A small sound classifier, trained from scratch.
Model: 12.4M parameters, arch transformer, norm layernorm.
Training: 9000 steps, held-out accuracy 100%.
Data: trained on synthesized solo parts of chorales (CocoChorales), 39062 training examples.
Rows from block 3 of a small sound classifier, named by matrix and row number. Rows with one number within an expert belong to one neuron, the router's apart. Each number is 200 + 40 x the weight over its row's rms, rounded and kept within 0 to 999. All counts start at 0.
After each expert's rows are labels from the 100 clips, of 14848, where the router gives the expert most weight on average: "top examples" is what is common among them. Only what is clearly more common there than usual is listed. The data: synthesized solo parts of chorales (CocoChorales).
# router: router (model.blocks.3.mlp.router.weight, 8x192, trained with AdamW), inputs 0-191
# up: expert up (model.blocks.3.mlp.up, 8x384x192), inputs 0-191
# down: expert down (model.blocks.3.mlp.down, 8x192x384, transposed), outputs 0-191

# expert 4
router.4,127,186,188,187,247,222,187,198,168,198,161,213,159,215,242,200,201,131,181,207,145,224,158,261,135,140,213,179,140,206,192,251,142,239,221,140,200,162,102,169,219,183,280,226,179,178,148,191,140,209,95,171,199,193,132,187,236,225,230,172,236,138,153,228,242,218,199,154,234,202,132,160,222,286,220,226,203,145,165,202,172,237,165,216,214,221,132,173,135,206,155,142,138,194,197,209,217,152,209,189,188,165,235,204,190,154,166,239,138,180,189,200,177,148,245,255,261,165,210,285,117,290,178,188,297,162,171,197,136,230,246,245,244,248,237,236,238,195,254,201,146,151,253,220,183,216,173,182,186,228,204,142,252,118,178,209,180,264,150,196,202,182,203,159,211,159,234,149,161,222,208,187,295,233,279,189,195,202,166,161,244,220,219,238,200,225,196,197,233,180,208,230
up.9,236,189,250,160,297,252,185,221,192,297,139,214,221,219,229,170,212,201,202,207,169,203,182,167,204,173,224,172,184,259,258,196,284,121,170,203,192,225,232,206,216,200,284,253,190,217,283,143,195,102,188,260,285,231,182,224,229,256,170,241,186,162,192,134,123,242,203,242,190,192,242,196,159,195,172,179,231,155,202,225,238,206,163,196,136,173,228,237,264,193,219,247,239,190,140,189,160,187,239,143,138,219,125,242,151,166,182,186,192,201,200,222,128,168,179,162,212,139,231,260,196,127,204,220,237,203,231,223,174,231,285,225,186,265,221,192,235,195,259,170,248,192,114,262,184,209,273,287,179,174,148,155,171,213,206,181,170,169,219,201,222,188,141,219,218,245,276,181,162,247,199,182,253,167,151,176,169,304,151,193,201,151,212,199,155,232,192,216,174,198,218,216
down.9,194,212,180,192,191,217,270,153,234,171,204,194,195,222,209,131,220,237,203,176,212,111,94,186,166,219,108,265,240,213,220,196,178,190,239,208,198,157,218,157,218,280,203,184,269,185,231,201,182,128,202,142,219,177,151,227,208,171,220,188,166,118,165,193,187,217,116,280,186,223,205,125,196,246,219,218,216,129,228,234,182,253,112,175,193,232,156,254,187,151,179,203,253,240,229,207,271,131,164,220,161,302,224,221,150,199,235,245,156,223,228,208,169,238,208,217,267,169,225,189,189,173,245,179,300,195,186,212,144,252,224,176,213,109,152,216,121,117,197,210,245,155,215,168,248,223,207,221,148,222,204,255,188,171,240,160,279,236,157,206,220,162,196,229,205,180,208,229,254,262,222,225,251,200,191,150,190,250,182,250,153,280,213,174,220,139,234,209,228,205,226,200
up.10,195,271,123,121,128,205,136,203,158,155,252,166,306,174,206,268,190,198,182,203,209,192,249,264,219,179,222,193,217,187,205,222,197,226,188,181,198,256,171,219,220,181,223,211,153,176,142,222,116,148,248,223,232,200,207,103,128,203,239,198,246,177,163,248,158,277,191,187,219,130,184,177,240,178,240,196,174,219,193,253,183,221,183,189,199,221,213,201,198,172,193,161,219,137,165,179,191,172,169,238,193,168,254,140,76,227,194,164,157,164,239,253,154,163,198,141,215,220,211,163,249,220,286,223,232,241,192,239,185,259,237,199,249,236,249,101,210,205,188,120,139,180,175,237,218,164,194,121,232,221,216,125,226,220,217,254,176,122,256,255,196,186,152,225,251,171,230,162,224,167,181,169,119,174,246,199,233,173,174,211,184,219,190,126,162,237,247,217,181,166,153,225
down.10,207,154,158,257,218,180,156,242,222,208,144,209,173,251,195,212,169,187,254,162,163,204,165,130,151,160,209,181,152,222,189,230,114,232,186,135,237,207,258,196,223,187,146,222,198,186,197,233,189,250,132,273,140,236,243,244,227,263,201,260,163,238,84,180,172,209,184,206,164,229,180,230,244,134,249,247,219,303,224,212,220,147,194,235,156,245,264,142,224,217,158,162,204,181,251,240,196,209,143,250,236,240,212,211,220,215,233,233,232,272,177,233,158,148,212,232,194,221,192,137,138,173,162,155,241,165,137,204,135,250,200,207,196,240,127,132,169,279,219,230,176,206,224,206,219,233,200,160,169,224,170,166,206,237,178,267,241,186,159,198,260,192,250,149,222,231,229,117,200,171,172,278,179,186,229,218,218,154,191,179,197,201,169,144,223,164,280,305,190,222,253,218
top examples: viola; note C#4; note D4; note F#4

# expert 5
router.5,274,95,209,263,183,269,213,181,217,235,168,210,159,251,195,185,170,197,210,226,202,160,252,184,218,211,246,231,131,233,224,183,242,187,162,157,103,165,161,164,171,111,170,235,161,208,225,157,223,162,244,190,208,206,221,141,163,194,180,217,242,270,180,172,185,235,196,208,144,221,198,170,200,201,194,233,224,222,239,186,179,201,185,186,225,272,146,211,264,277,256,236,217,210,95,163,209,240,237,232,217,229,193,168,137,262,295,202,215,192,223,146,204,227,155,143,170,159,190,181,153,243,261,243,158,144,221,221,255,238,196,114,182,172,157,197,261,208,179,166,232,176,255,248,177,145,261,195,211,304,242,126,231,262,141,221,186,154,182,249,174,188,138,198,157,182,233,168,226,192,246,227,117,196,129,194,192,236,223,269,204,289,198,208,215,204,240,207,204,190,187,197
up.1,237,205,175,192,276,159,174,245,286,123,165,246,231,181,242,187,215,216,175,212,141,206,157,167,234,202,232,260,210,240,265,197,124,197,242,165,250,245,165,181,208,188,185,213,224,210,164,245,153,180,196,185,186,231,233,303,164,209,247,199,150,187,224,209,200,203,176,174,215,183,265,240,173,166,140,211,173,240,193,188,267,244,127,173,131,191,228,232,155,181,199,244,189,168,266,200,160,256,140,199,191,184,173,240,198,139,209,154,195,252,176,181,272,203,256,217,123,138,202,151,177,215,235,220,159,221,212,160,231,284,148,125,240,248,199,209,153,115,171,244,145,209,196,167,157,141,201,179,188,246,101,133,202,185,183,102,145,217,152,163,192,169,170,213,190,278,193,243,230,205,177,182,220,230,202,186,251,197,253,204,242,136,181,137,162,246,237,216,112,197,259,207
down.1,204,122,193,248,259,226,190,216,188,130,230,230,179,259,162,170,211,198,185,202,180,177,213,198,188,252,161,131,182,119,119,273,237,195,137,232,236,245,129,191,258,166,222,179,207,209,160,273,170,193,204,240,172,213,239,174,221,144,147,232,233,239,193,240,225,238,261,231,255,190,192,227,173,188,133,181,252,175,222,121,104,192,177,185,214,226,153,191,216,203,236,184,144,182,215,200,187,194,183,219,167,208,187,203,161,213,216,71,222,131,200,189,199,215,188,178,125,202,229,240,261,172,232,205,253,237,215,279,225,151,203,190,176,231,250,128,248,247,201,281,223,167,125,250,143,154,169,145,243,214,185,250,186,151,256,277,179,211,141,202,203,194,184,203,197,278,258,264,172,237,205,191,262,200,197,195,206,167,228,240,156,231,237,295,158,217,200,154,193,164,236,264
up.2,200,275,219,188,179,213,168,198,165,239,297,265,304,204,167,203,285,159,151,192,186,166,256,216,242,179,139,223,207,205,146,184,309,160,180,151,243,202,225,167,242,321,196,139,153,266,271,223,202,170,136,217,250,199,204,178,189,244,165,229,276,137,178,276,184,197,263,248,99,153,237,255,126,175,211,165,152,249,200,169,142,251,203,238,200,146,210,241,241,146,199,181,263,160,260,145,193,221,214,242,205,192,176,219,236,167,218,184,208,191,240,199,181,186,212,200,211,229,148,238,208,201,242,191,199,181,227,212,171,206,226,194,157,179,152,220,203,224,199,189,156,257,190,224,250,238,225,212,222,133,214,157,172,206,188,246,209,150,221,192,286,209,209,225,142,244,247,248,162,200,224,145,140,196,198,210,182,196,180,194,232,266,202,158,258,211,191,289,212,133,194,215
down.2,143,196,199,218,142,252,196,161,152,221,135,216,189,193,214,160,218,208,140,242,260,172,215,197,240,179,245,203,165,199,212,157,270,145,192,176,146,193,201,174,185,152,226,133,234,187,237,197,155,164,252,197,189,219,251,203,211,192,153,170,202,289,189,170,167,274,195,159,162,236,312,248,190,132,156,194,130,189,173,151,142,122,158,185,163,185,139,193,227,193,220,187,156,165,172,186,213,208,206,234,201,210,224,139,168,218,258,267,172,169,146,148,211,159,198,202,198,230,185,115,233,129,146,262,149,190,226,200,127,178,138,210,213,198,179,151,206,135,236,226,230,213,179,131,168,179,191,217,224,187,191,166,347,209,116,188,214,205,243,198,208,237,163,166,183,201,278,195,160,214,221,128,217,245,189,276,160,159,164,152,203,129,151,231,203,189,187,271,202,239,206,266
top examples: cello; clarinet; note G#3; note A3

# expert 3
router.3,155,189,295,176,176,164,221,224,215,270,165,162,210,225,237,201,204,205,186,260,223,193,151,252,213,205,286,97,273,206,218,256,308,160,128,181,216,178,178,157,177,164,238,147,166,204,210,164,223,170,152,167,229,153,180,175,123,227,140,209,151,159,259,143,225,179,270,237,184,228,210,273,84,215,270,225,264,204,148,192,163,216,234,228,209,273,234,197,187,210,215,277,222,226,182,165,168,228,160,174,281,259,219,224,130,166,220,190,207,179,205,186,203,233,229,172,242,197,201,231,184,182,181,169,203,270,254,163,181,225,175,223,267,221,179,191,98,192,161,194,280,226,162,259,257,216,185,198,161,162,217,209,177,216,198,125,252,213,253,224,220,193,168,192,207,226,212,178,147,218,237,157,137,183,242,195,262,154,187,234,142,262,186,181,194,226,194,213,250,236,222,225
up.9,182,240,225,279,153,253,165,169,197,172,188,191,209,167,228,234,196,178,214,191,190,243,161,182,261,156,186,233,176,205,214,172,80,225,241,185,171,179,108,178,195,152,223,212,221,162,155,239,192,162,158,212,207,168,146,183,194,270,206,249,135,189,226,273,236,132,198,184,196,229,238,108,187,99,193,272,118,154,283,214,258,219,227,222,183,200,169,222,205,256,98,145,227,111,184,176,214,191,196,201,199,212,261,246,243,253,186,187,167,196,175,206,163,252,200,160,237,162,206,262,133,196,180,213,172,171,132,222,172,249,214,242,175,199,229,269,186,195,140,196,85,164,227,202,161,177,194,197,195,213,127,217,216,262,191,202,157,221,224,191,216,179,261,162,257,175,176,247,164,229,213,209,216,187,235,201,130,139,202,209,215,271,205,240,125,227,147,159,190,173,132,224
down.9,188,224,215,190,186,225,173,196,214,228,227,165,199,201,198,221,188,227,259,275,216,191,155,246,156,151,247,194,190,268,201,170,196,166,278,180,190,263,162,247,207,206,174,163,210,256,178,184,117,196,262,142,124,212,190,209,257,193,185,212,205,142,253,236,169,180,165,172,235,222,132,212,270,212,239,234,168,238,222,208,191,127,247,189,296,204,161,161,195,184,187,220,208,226,193,105,193,229,235,154,172,129,222,197,167,209,204,177,151,274,224,155,302,137,283,243,235,140,293,254,215,166,150,177,198,208,191,209,124,249,224,210,163,196,284,215,196,182,196,263,213,202,174,198,199,203,185,208,164,148,175,147,181,213,204,254,237,285,122,176,203,199,205,210,303,251,198,218,145,119,155,226,223,130,244,144,221,233,183,193,251,154,187,221,217,138,180,176,219,214,235,257
up.10,212,173,238,198,157,260,295,245,257,177,288,159,214,142,260,158,163,172,199,204,227,201,259,226,238,210,214,180,135,245,236,177,216,219,191,213,185,224,265,188,243,224,202,218,154,151,173,172,166,180,140,244,227,134,173,274,236,174,205,265,232,215,240,206,209,191,200,225,190,217,231,91,211,140,155,226,236,186,243,264,121,184,220,170,159,193,243,188,172,224,182,224,202,210,190,195,194,175,160,181,155,183,288,177,322,230,179,108,224,249,252,243,183,185,113,244,213,185,264,215,233,227,216,156,137,226,254,166,252,219,190,207,230,181,199,171,179,235,212,248,177,179,145,226,163,179,203,312,186,197,102,245,121,199,209,192,188,186,241,249,148,225,167,151,171,134,217,209,247,244,207,174,139,236,169,208,154,158,206,188,166,163,230,244,142,184,217,149,169,177,186,212
down.10,249,287,218,231,193,205,181,280,186,200,167,155,212,134,197,168,219,213,219,290,212,172,144,172,209,149,201,175,272,152,173,173,206,137,244,202,226,158,142,286,240,177,190,249,206,226,229,182,143,197,244,237,230,175,174,196,205,227,214,222,177,144,163,179,170,176,219,138,209,180,217,184,238,245,238,179,197,198,287,214,213,184,197,212,235,241,186,142,172,230,256,213,268,253,159,259,185,180,161,184,169,157,166,154,206,199,147,148,229,211,216,196,229,220,160,184,170,177,154,147,313,167,318,238,260,198,256,261,215,236,219,205,182,180,177,176,173,159,183,173,196,201,276,215,194,127,168,228,226,133,111,169,181,229,217,223,226,208,166,257,196,158,249,240,261,196,89,201,173,165,216,193,194,249,159,199,279,170,182,285,227,246,202,170,172,139,170,228,235,203,286,178
top examples: flute; violin; note D#5; note E5

# expert 1
router.1,233,215,109,220,122,240,229,174,245,146,167,203,180,172,187,183,155,257,225,221,188,193,205,199,185,204,154,235,232,200,211,190,194,189,159,261,204,219,247,211,242,259,159,210,234,163,156,268,251,127,231,238,230,233,231,235,266,198,238,205,235,196,209,221,219,257,274,209,228,159,132,173,228,132,226,260,176,187,248,223,206,165,232,231,144,104,207,175,245,164,267,193,214,201,253,217,234,233,225,171,193,229,225,153,275,205,133,147,170,295,225,166,219,254,151,255,228,189,217,181,265,190,192,197,147,168,220,152,243,166,207,212,185,219,183,141,178,187,161,207,164,200,116,191,158,137,189,201,84,197,186,261,138,227,173,226,187,181,130,211,175,187,188,178,204,181,158,245,263,102,188,192,222,149,129,252,210,221,263,249,241,133,230,134,216,158,141,168,179,227,172,239
up.1,230,157,227,182,222,224,201,192,196,245,215,221,208,223,194,227,203,202,181,226,219,169,183,266,265,227,103,241,182,225,199,209,106,214,222,152,254,214,228,173,164,194,193,231,295,212,221,170,234,214,251,217,209,234,165,249,202,210,203,176,264,231,222,238,182,263,235,167,172,105,165,236,207,251,212,287,149,156,206,205,183,225,158,174,168,146,263,260,252,245,258,193,124,184,254,195,182,165,189,180,193,282,239,209,177,198,191,150,240,232,189,190,182,128,169,222,175,219,229,171,148,147,166,176,246,148,131,153,149,182,206,173,141,135,208,212,189,144,175,199,155,223,234,170,172,197,200,173,222,120,153,165,216,228,221,150,232,143,205,152,294,181,238,125,259,137,225,169,205,119,258,285,183,275,155,119,209,240,260,165,248,249,212,225,199,224,234,190,183,204,171,254
down.1,259,234,234,256,192,178,193,199,240,162,214,184,242,175,223,173,164,199,204,213,206,183,259,229,191,219,251,194,209,252,178,236,113,152,183,173,164,227,140,245,204,218,196,92,211,206,203,256,205,197,162,87,198,201,224,225,158,189,245,194,193,216,171,202,229,165,151,239,269,212,254,252,225,233,185,132,143,205,142,208,300,240,219,194,170,271,165,224,124,221,90,230,172,191,233,161,251,243,113,253,162,212,246,227,137,249,213,215,133,169,148,231,217,243,211,266,263,223,235,164,146,200,238,136,181,225,197,217,249,229,213,244,163,198,154,272,187,234,204,160,171,183,242,252,207,158,167,217,178,164,186,121,173,175,205,164,162,239,227,210,252,153,210,189,227,256,110,196,197,262,261,220,198,199,150,224,147,240,195,158,264,287,227,205,196,204,147,181,195,178,173,183
up.2,220,182,152,156,137,177,225,157,237,169,196,133,201,230,197,158,206,187,135,233,211,256,179,231,250,151,202,171,206,224,234,231,168,227,261,202,237,110,178,259,190,191,201,170,207,166,162,129,203,239,215,231,316,203,192,217,185,206,210,236,196,204,220,244,165,209,205,154,194,212,223,214,229,129,204,226,264,229,206,251,196,195,172,169,232,130,185,201,143,241,212,176,224,329,149,152,176,156,245,191,232,132,207,258,164,183,216,187,239,203,157,159,288,149,206,250,144,224,196,188,173,172,232,170,204,165,297,224,233,114,167,234,199,221,218,196,273,176,216,223,91,225,250,205,210,258,168,110,170,184,213,196,222,163,186,196,215,214,231,272,210,123,191,182,222,173,161,140,249,242,237,131,170,148,231,152,216,193,211,215,153,208,197,149,182,126,225,236,118,175,227,274
down.2,182,279,242,249,263,208,158,259,155,188,156,230,151,182,182,184,232,214,186,110,217,204,206,183,182,180,195,206,204,247,202,248,193,176,181,191,166,220,209,145,136,205,211,184,257,207,210,232,206,184,146,217,186,253,165,199,182,140,224,235,166,202,158,146,197,197,171,240,206,248,196,243,220,213,191,278,227,216,168,196,172,197,180,261,171,201,237,208,217,314,201,236,149,244,168,153,204,161,184,151,258,122,225,268,225,182,242,137,118,221,159,168,152,203,269,214,227,154,333,208,137,229,247,239,206,199,156,177,195,175,246,255,248,244,167,219,219,170,196,192,185,184,204,240,170,187,185,278,185,226,261,226,278,221,237,162,167,141,210,201,273,131,187,238,157,185,132,192,213,204,214,132,187,161,242,172,167,202,147,247,187,237,233,201,197,125,207,227,253,69,273,182
top examples: bassoon; note C4; note G#3; note A#3

# expert 7
router.7,170,247,237,197,172,193,214,200,187,205,220,182,243,102,135,150,187,166,171,157,273,223,174,224,240,240,146,205,158,190,136,188,171,193,222,188,231,239,238,222,230,184,116,197,214,189,179,216,169,246,180,260,168,181,160,209,168,96,183,158,124,237,159,204,209,98,228,175,169,137,281,242,214,172,199,120,190,229,232,143,265,194,199,189,136,179,269,213,212,200,156,211,216,233,249,200,204,214,212,176,195,236,216,168,256,198,138,211,205,206,235,217,272,147,150,187,237,269,196,203,299,137,218,237,156,197,234,224,217,202,136,241,148,230,191,116,149,196,244,293,186,237,191,191,271,234,220,283,215,110,131,236,109,203,266,217,215,140,265,228,212,225,205,227,205,191,126,230,219,276,221,198,204,265,182,198,214,182,202,182,213,222,206,234,214,203,185,217,230,207,209,230
up.1,190,146,195,205,193,176,191,176,266,178,265,222,250,254,213,227,165,160,214,168,238,205,281,220,225,194,232,149,147,201,228,177,197,217,201,213,202,198,246,241,238,200,227,142,173,214,205,141,260,184,162,200,200,160,218,145,157,242,241,236,274,167,237,222,209,187,157,249,244,211,229,255,179,246,189,154,229,198,263,157,197,177,173,173,228,237,239,212,239,152,239,124,242,262,189,236,188,222,221,162,182,148,142,210,211,146,186,198,187,165,175,171,203,216,168,159,118,165,171,167,161,174,183,243,245,172,191,277,187,240,232,150,190,195,186,188,237,217,270,123,204,215,169,213,281,216,179,188,171,209,243,245,200,303,173,132,201,175,287,262,191,232,161,210,245,194,187,157,178,164,286,155,221,110,258,138,147,195,144,201,231,257,217,153,218,294,133,221,169,240,79,157
down.1,249,161,207,202,235,223,219,248,176,234,118,245,154,215,230,164,251,193,133,218,230,184,219,159,258,225,242,210,215,246,209,262,156,173,252,240,174,293,154,280,248,235,218,190,238,178,211,226,268,241,222,227,140,218,88,215,179,227,230,198,163,242,207,255,225,224,234,194,231,210,137,157,220,116,182,176,172,159,174,237,243,139,188,272,159,162,158,245,174,149,113,217,234,177,234,155,129,217,269,201,215,167,263,175,193,201,253,215,224,221,189,236,190,215,213,247,207,197,247,166,182,179,242,253,196,221,176,171,237,164,212,141,188,222,204,193,233,222,203,221,71,148,232,222,244,208,136,182,143,191,219,242,253,194,160,209,169,192,242,249,192,262,208,200,287,241,155,217,137,247,199,152,260,206,220,196,227,238,112,113,235,173,169,165,186,204,194,215,184,136,227,203
up.2,206,131,206,232,202,139,100,180,212,224,167,226,210,214,213,175,213,133,242,228,142,192,217,186,267,208,164,244,175,164,225,209,175,199,147,181,189,180,222,184,171,215,229,179,246,235,278,211,232,238,225,192,169,261,207,156,234,241,133,210,211,214,232,162,198,261,214,225,268,142,236,199,214,223,162,173,182,134,205,210,149,256,155,209,216,254,216,139,207,152,207,195,178,166,162,184,178,118,149,230,142,188,214,205,201,248,132,84,215,212,231,136,174,207,237,144,139,165,209,164,186,226,160,265,208,180,141,273,226,214,157,119,284,144,163,163,241,231,204,207,133,289,109,202,201,177,187,210,197,245,266,169,268,239,244,199,220,270,187,208,216,181,197,187,232,168,218,177,188,143,244,190,198,206,148,204,269,173,199,202,134,175,257,120,206,219,152,165,180,134,258,138
down.2,231,257,146,246,261,241,229,228,205,233,143,261,195,255,272,186,160,165,180,170,196,177,224,208,238,203,236,135,193,194,245,235,218,209,256,224,152,183,227,155,235,208,230,230,225,224,179,218,263,239,165,159,133,248,144,158,230,191,221,151,193,155,241,219,165,210,93,218,238,226,119,129,189,189,221,155,135,162,253,174,153,252,269,192,207,188,202,231,172,207,224,239,188,146,194,228,149,164,313,265,157,257,180,201,192,246,246,190,142,191,211,171,180,180,178,205,207,182,211,225,213,227,279,200,200,210,251,212,223,192,189,172,219,200,194,234,257,215,164,145,217,232,174,189,196,144,241,172,181,213,191,253,155,198,167,243,133,228,179,119,153,138,213,224,244,271,292,222,207,165,198,241,189,164,217,338,169,187,187,166,141,184,156,93,176,160,247,186,242,216,202,174
top examples: trombone; note D#4; note D4; note F#4

# expert 2
router.2,178,250,186,194,296,164,158,192,174,167,252,261,201,248,214,234,228,259,168,197,163,179,254,177,171,205,128,250,217,174,277,196,152,234,212,251,223,217,192,197,198,234,249,206,219,220,233,188,222,268,226,173,198,179,265,221,281,235,232,253,210,227,227,172,181,229,125,222,283,266,144,175,234,199,170,189,216,183,183,257,191,227,229,169,282,164,173,162,224,175,183,158,183,140,237,260,163,137,159,281,166,155,142,257,177,179,239,196,213,159,115,247,104,225,258,238,174,147,234,140,207,211,212,136,207,239,140,208,153,216,279,187,186,184,254,286,245,229,215,150,182,206,217,170,139,193,163,144,275,220,214,221,290,150,182,224,198,206,223,174,199,180,231,232,223,220,209,221,199,204,210,211,197,144,233,231,201,246,164,178,148,105,138,153,166,197,248,178,188,196,185,145
up.9,193,137,178,183,217,248,239,193,162,251,150,152,290,183,188,194,202,260,267,153,269,203,256,246,161,190,246,177,242,185,235,159,244,256,203,203,204,192,194,121,182,175,258,158,183,240,189,168,157,217,255,212,118,192,187,245,137,246,163,236,210,196,214,220,246,214,223,240,210,189,170,231,222,207,218,244,170,205,116,247,202,193,211,248,185,230,243,218,257,164,213,283,197,228,222,188,197,149,141,212,204,195,226,218,182,201,213,182,159,235,106,129,196,207,288,264,188,180,145,199,202,228,154,146,287,151,236,140,183,191,205,235,239,228,146,215,263,198,144,182,199,217,188,209,171,214,138,234,256,229,83,192,179,161,125,233,227,202,179,173,173,243,137,125,163,319,213,196,199,155,224,166,189,183,198,200,233,179,162,160,300,240,257,180,178,191,197,179,170,188,154,153
down.9,255,166,144,254,285,225,254,175,263,226,178,210,211,252,170,244,145,226,217,203,205,162,211,146,189,218,189,148,219,219,253,188,177,199,121,224,271,157,274,261,195,193,206,193,204,186,144,213,225,238,165,170,133,220,244,169,193,111,160,214,208,195,166,164,209,205,297,223,200,190,179,240,197,220,186,203,152,240,149,137,142,180,157,153,202,195,301,259,142,144,157,199,172,161,229,199,155,171,181,223,150,223,186,163,206,271,216,210,180,276,182,174,247,212,203,255,204,262,218,209,229,236,135,219,205,190,140,160,239,251,185,261,208,206,248,277,210,212,146,277,159,246,271,231,248,177,224,165,215,209,171,222,124,275,122,283,195,163,165,155,250,233,226,248,229,232,193,202,171,183,197,250,205,226,175,113,199,223,203,169,129,166,138,176,194,216,183,167,212,256,214,199
up.10,197,171,175,188,167,113,190,190,163,184,203,147,158,224,215,203,193,226,184,191,147,170,230,236,209,177,163,159,308,225,195,209,177,170,212,165,186,182,251,209,185,215,179,159,150,221,195,227,221,216,241,215,251,184,170,241,272,157,163,153,148,207,261,114,201,179,195,187,169,199,214,214,129,192,158,154,191,220,179,221,255,184,120,225,211,130,204,167,268,97,175,217,198,217,234,206,248,197,255,149,218,248,250,253,223,279,215,195,211,168,175,292,214,253,130,271,193,194,202,191,262,256,211,265,160,242,197,208,299,108,196,185,262,304,159,217,211,256,199,248,215,180,191,257,231,266,240,164,226,249,163,139,281,223,208,118,182,214,220,182,177,206,217,162,242,131,156,209,157,164,219,194,202,256,182,206,232,203,283,142,189,206,208,238,155,149,153,197,210,191,220,212
down.10,179,137,214,209,181,189,251,156,229,149,161,274,224,181,226,185,238,233,275,228,310,192,224,197,219,185,261,238,250,243,161,219,215,190,199,248,219,208,227,213,184,179,226,174,142,195,190,240,184,225,255,225,179,226,257,222,135,219,219,168,164,175,176,190,218,226,178,251,169,225,180,141,221,235,230,241,194,245,157,219,184,223,131,206,150,176,166,215,62,278,192,235,202,138,207,177,120,280,209,166,232,138,186,187,208,180,252,146,285,215,196,227,179,275,237,144,159,144,121,200,162,267,204,212,230,202,177,211,229,213,214,241,219,221,231,254,98,235,180,241,220,205,275,151,216,254,161,234,190,265,191,155,237,233,168,227,199,173,149,251,225,213,177,149,183,277,174,222,187,211,335,205,255,182,217,231,136,232,244,201,173,207,180,167,176,212,246,164,187,188,200,182
top examples: tuba; note A#3; note C4; note B3

# expert 0
router.0,237,223,109,199,195,152,187,194,157,148,257,201,242,190,214,232,235,208,283,155,241,260,180,119,251,173,251,178,275,182,149,150,242,228,272,230,249,212,291,272,185,207,178,220,205,202,258,205,180,226,266,211,198,177,195,249,178,203,195,164,179,142,243,248,135,211,154,166,188,190,250,200,207,234,136,167,143,265,215,229,192,133,163,195,176,138,189,235,110,177,204,173,183,215,222,166,227,234,189,157,189,154,165,191,252,218,187,231,284,177,194,194,220,177,284,164,92,237,132,149,152,133,154,249,206,247,116,179,225,122,168,235,173,165,205,177,173,200,194,190,198,219,165,171,202,218,211,224,175,187,193,178,241,197,226,205,207,229,223,130,174,225,206,203,174,234,233,234,229,148,87,190,189,263,195,174,122,211,197,184,198,156,268,227,202,208,186,215,191,209,207,97
up.9,199,225,277,203,200,154,122,122,204,263,229,246,165,248,152,168,194,202,242,194,211,152,216,169,206,254,209,233,286,230,196,183,238,206,174,175,139,182,256,228,152,188,187,227,183,217,174,247,148,212,241,191,249,174,197,238,241,251,138,243,182,243,149,174,217,204,169,127,221,161,94,231,252,217,156,227,164,209,212,228,260,257,247,196,188,181,274,154,211,161,291,188,246,198,185,241,186,220,194,214,213,259,177,134,222,215,217,212,152,215,278,193,240,219,188,248,222,158,134,256,228,243,200,202,86,197,147,235,174,159,131,201,140,227,196,164,225,138,155,170,179,193,239,173,198,190,200,177,199,179,257,288,273,182,227,154,174,174,204,197,241,130,195,173,231,138,232,219,161,239,260,193,215,257,162,257,137,165,205,179,268,232,151,249,188,185,185,189,281,190,211,149
down.9,97,205,185,225,213,155,200,241,250,175,293,228,98,179,259,235,217,217,231,164,230,203,182,283,231,232,179,190,177,230,180,103,153,239,279,266,157,146,218,150,177,262,240,185,257,188,159,221,133,158,203,143,242,158,216,211,171,206,226,205,190,184,215,204,278,226,140,234,179,174,195,136,176,279,192,229,194,253,182,256,148,183,186,250,149,218,214,258,171,150,210,205,152,131,186,291,273,209,220,186,162,239,170,148,231,246,207,172,173,142,188,163,228,193,139,164,194,205,186,124,225,196,168,252,167,238,264,215,215,191,142,211,167,205,151,201,272,220,212,169,174,242,153,206,194,189,221,179,223,187,271,153,161,278,162,242,181,217,179,169,211,230,251,221,208,294,187,235,264,206,261,224,189,178,166,218,209,180,183,253,182,210,293,208,198,215,207,214,242,232,201,162
up.10,284,201,202,108,185,268,120,258,217,216,156,198,201,207,228,234,250,207,151,194,204,217,225,232,131,198,176,196,202,261,253,195,178,181,240,247,130,125,238,158,174,238,291,185,154,244,228,220,251,169,193,209,217,200,150,242,157,213,240,241,222,207,138,269,218,146,164,275,210,242,197,167,202,205,178,184,209,223,215,137,236,144,174,195,222,150,287,195,255,200,217,228,233,240,161,130,229,214,218,212,195,216,150,267,185,204,219,163,194,208,208,237,231,230,208,179,184,232,146,275,171,261,296,218,143,160,229,255,133,222,176,209,153,187,125,198,258,208,214,149,199,203,190,228,114,186,181,134,216,237,179,194,187,215,172,168,221,257,237,141,142,158,173,213,271,154,218,171,200,197,211,198,187,197,167,182,226,225,214,212,194,141,244,271,147,247,180,164,190,288,156,307
down.10,218,255,227,160,218,180,168,214,160,213,210,220,172,190,213,170,238,157,270,190,188,147,74,137,198,226,225,206,195,173,160,166,184,197,146,154,120,219,220,221,159,137,277,261,104,185,162,200,179,258,162,158,184,229,188,199,245,218,251,279,232,264,125,226,233,194,142,207,154,197,226,242,241,196,255,212,259,273,174,251,155,153,143,251,197,188,223,213,199,121,192,208,254,207,155,150,188,182,208,157,251,164,185,206,273,173,142,304,291,223,208,137,209,211,218,160,165,129,261,171,238,187,201,246,216,235,156,204,228,240,217,248,192,210,232,242,167,201,236,219,203,233,183,180,196,181,220,251,252,182,190,259,225,241,242,228,209,186,224,170,251,264,184,254,214,202,178,173,264,195,188,197,197,204,223,161,100,92,204,188,188,180,162,200,125,201,205,240,199,173,197,223
top examples: horn; note C5; note C#5; note A#4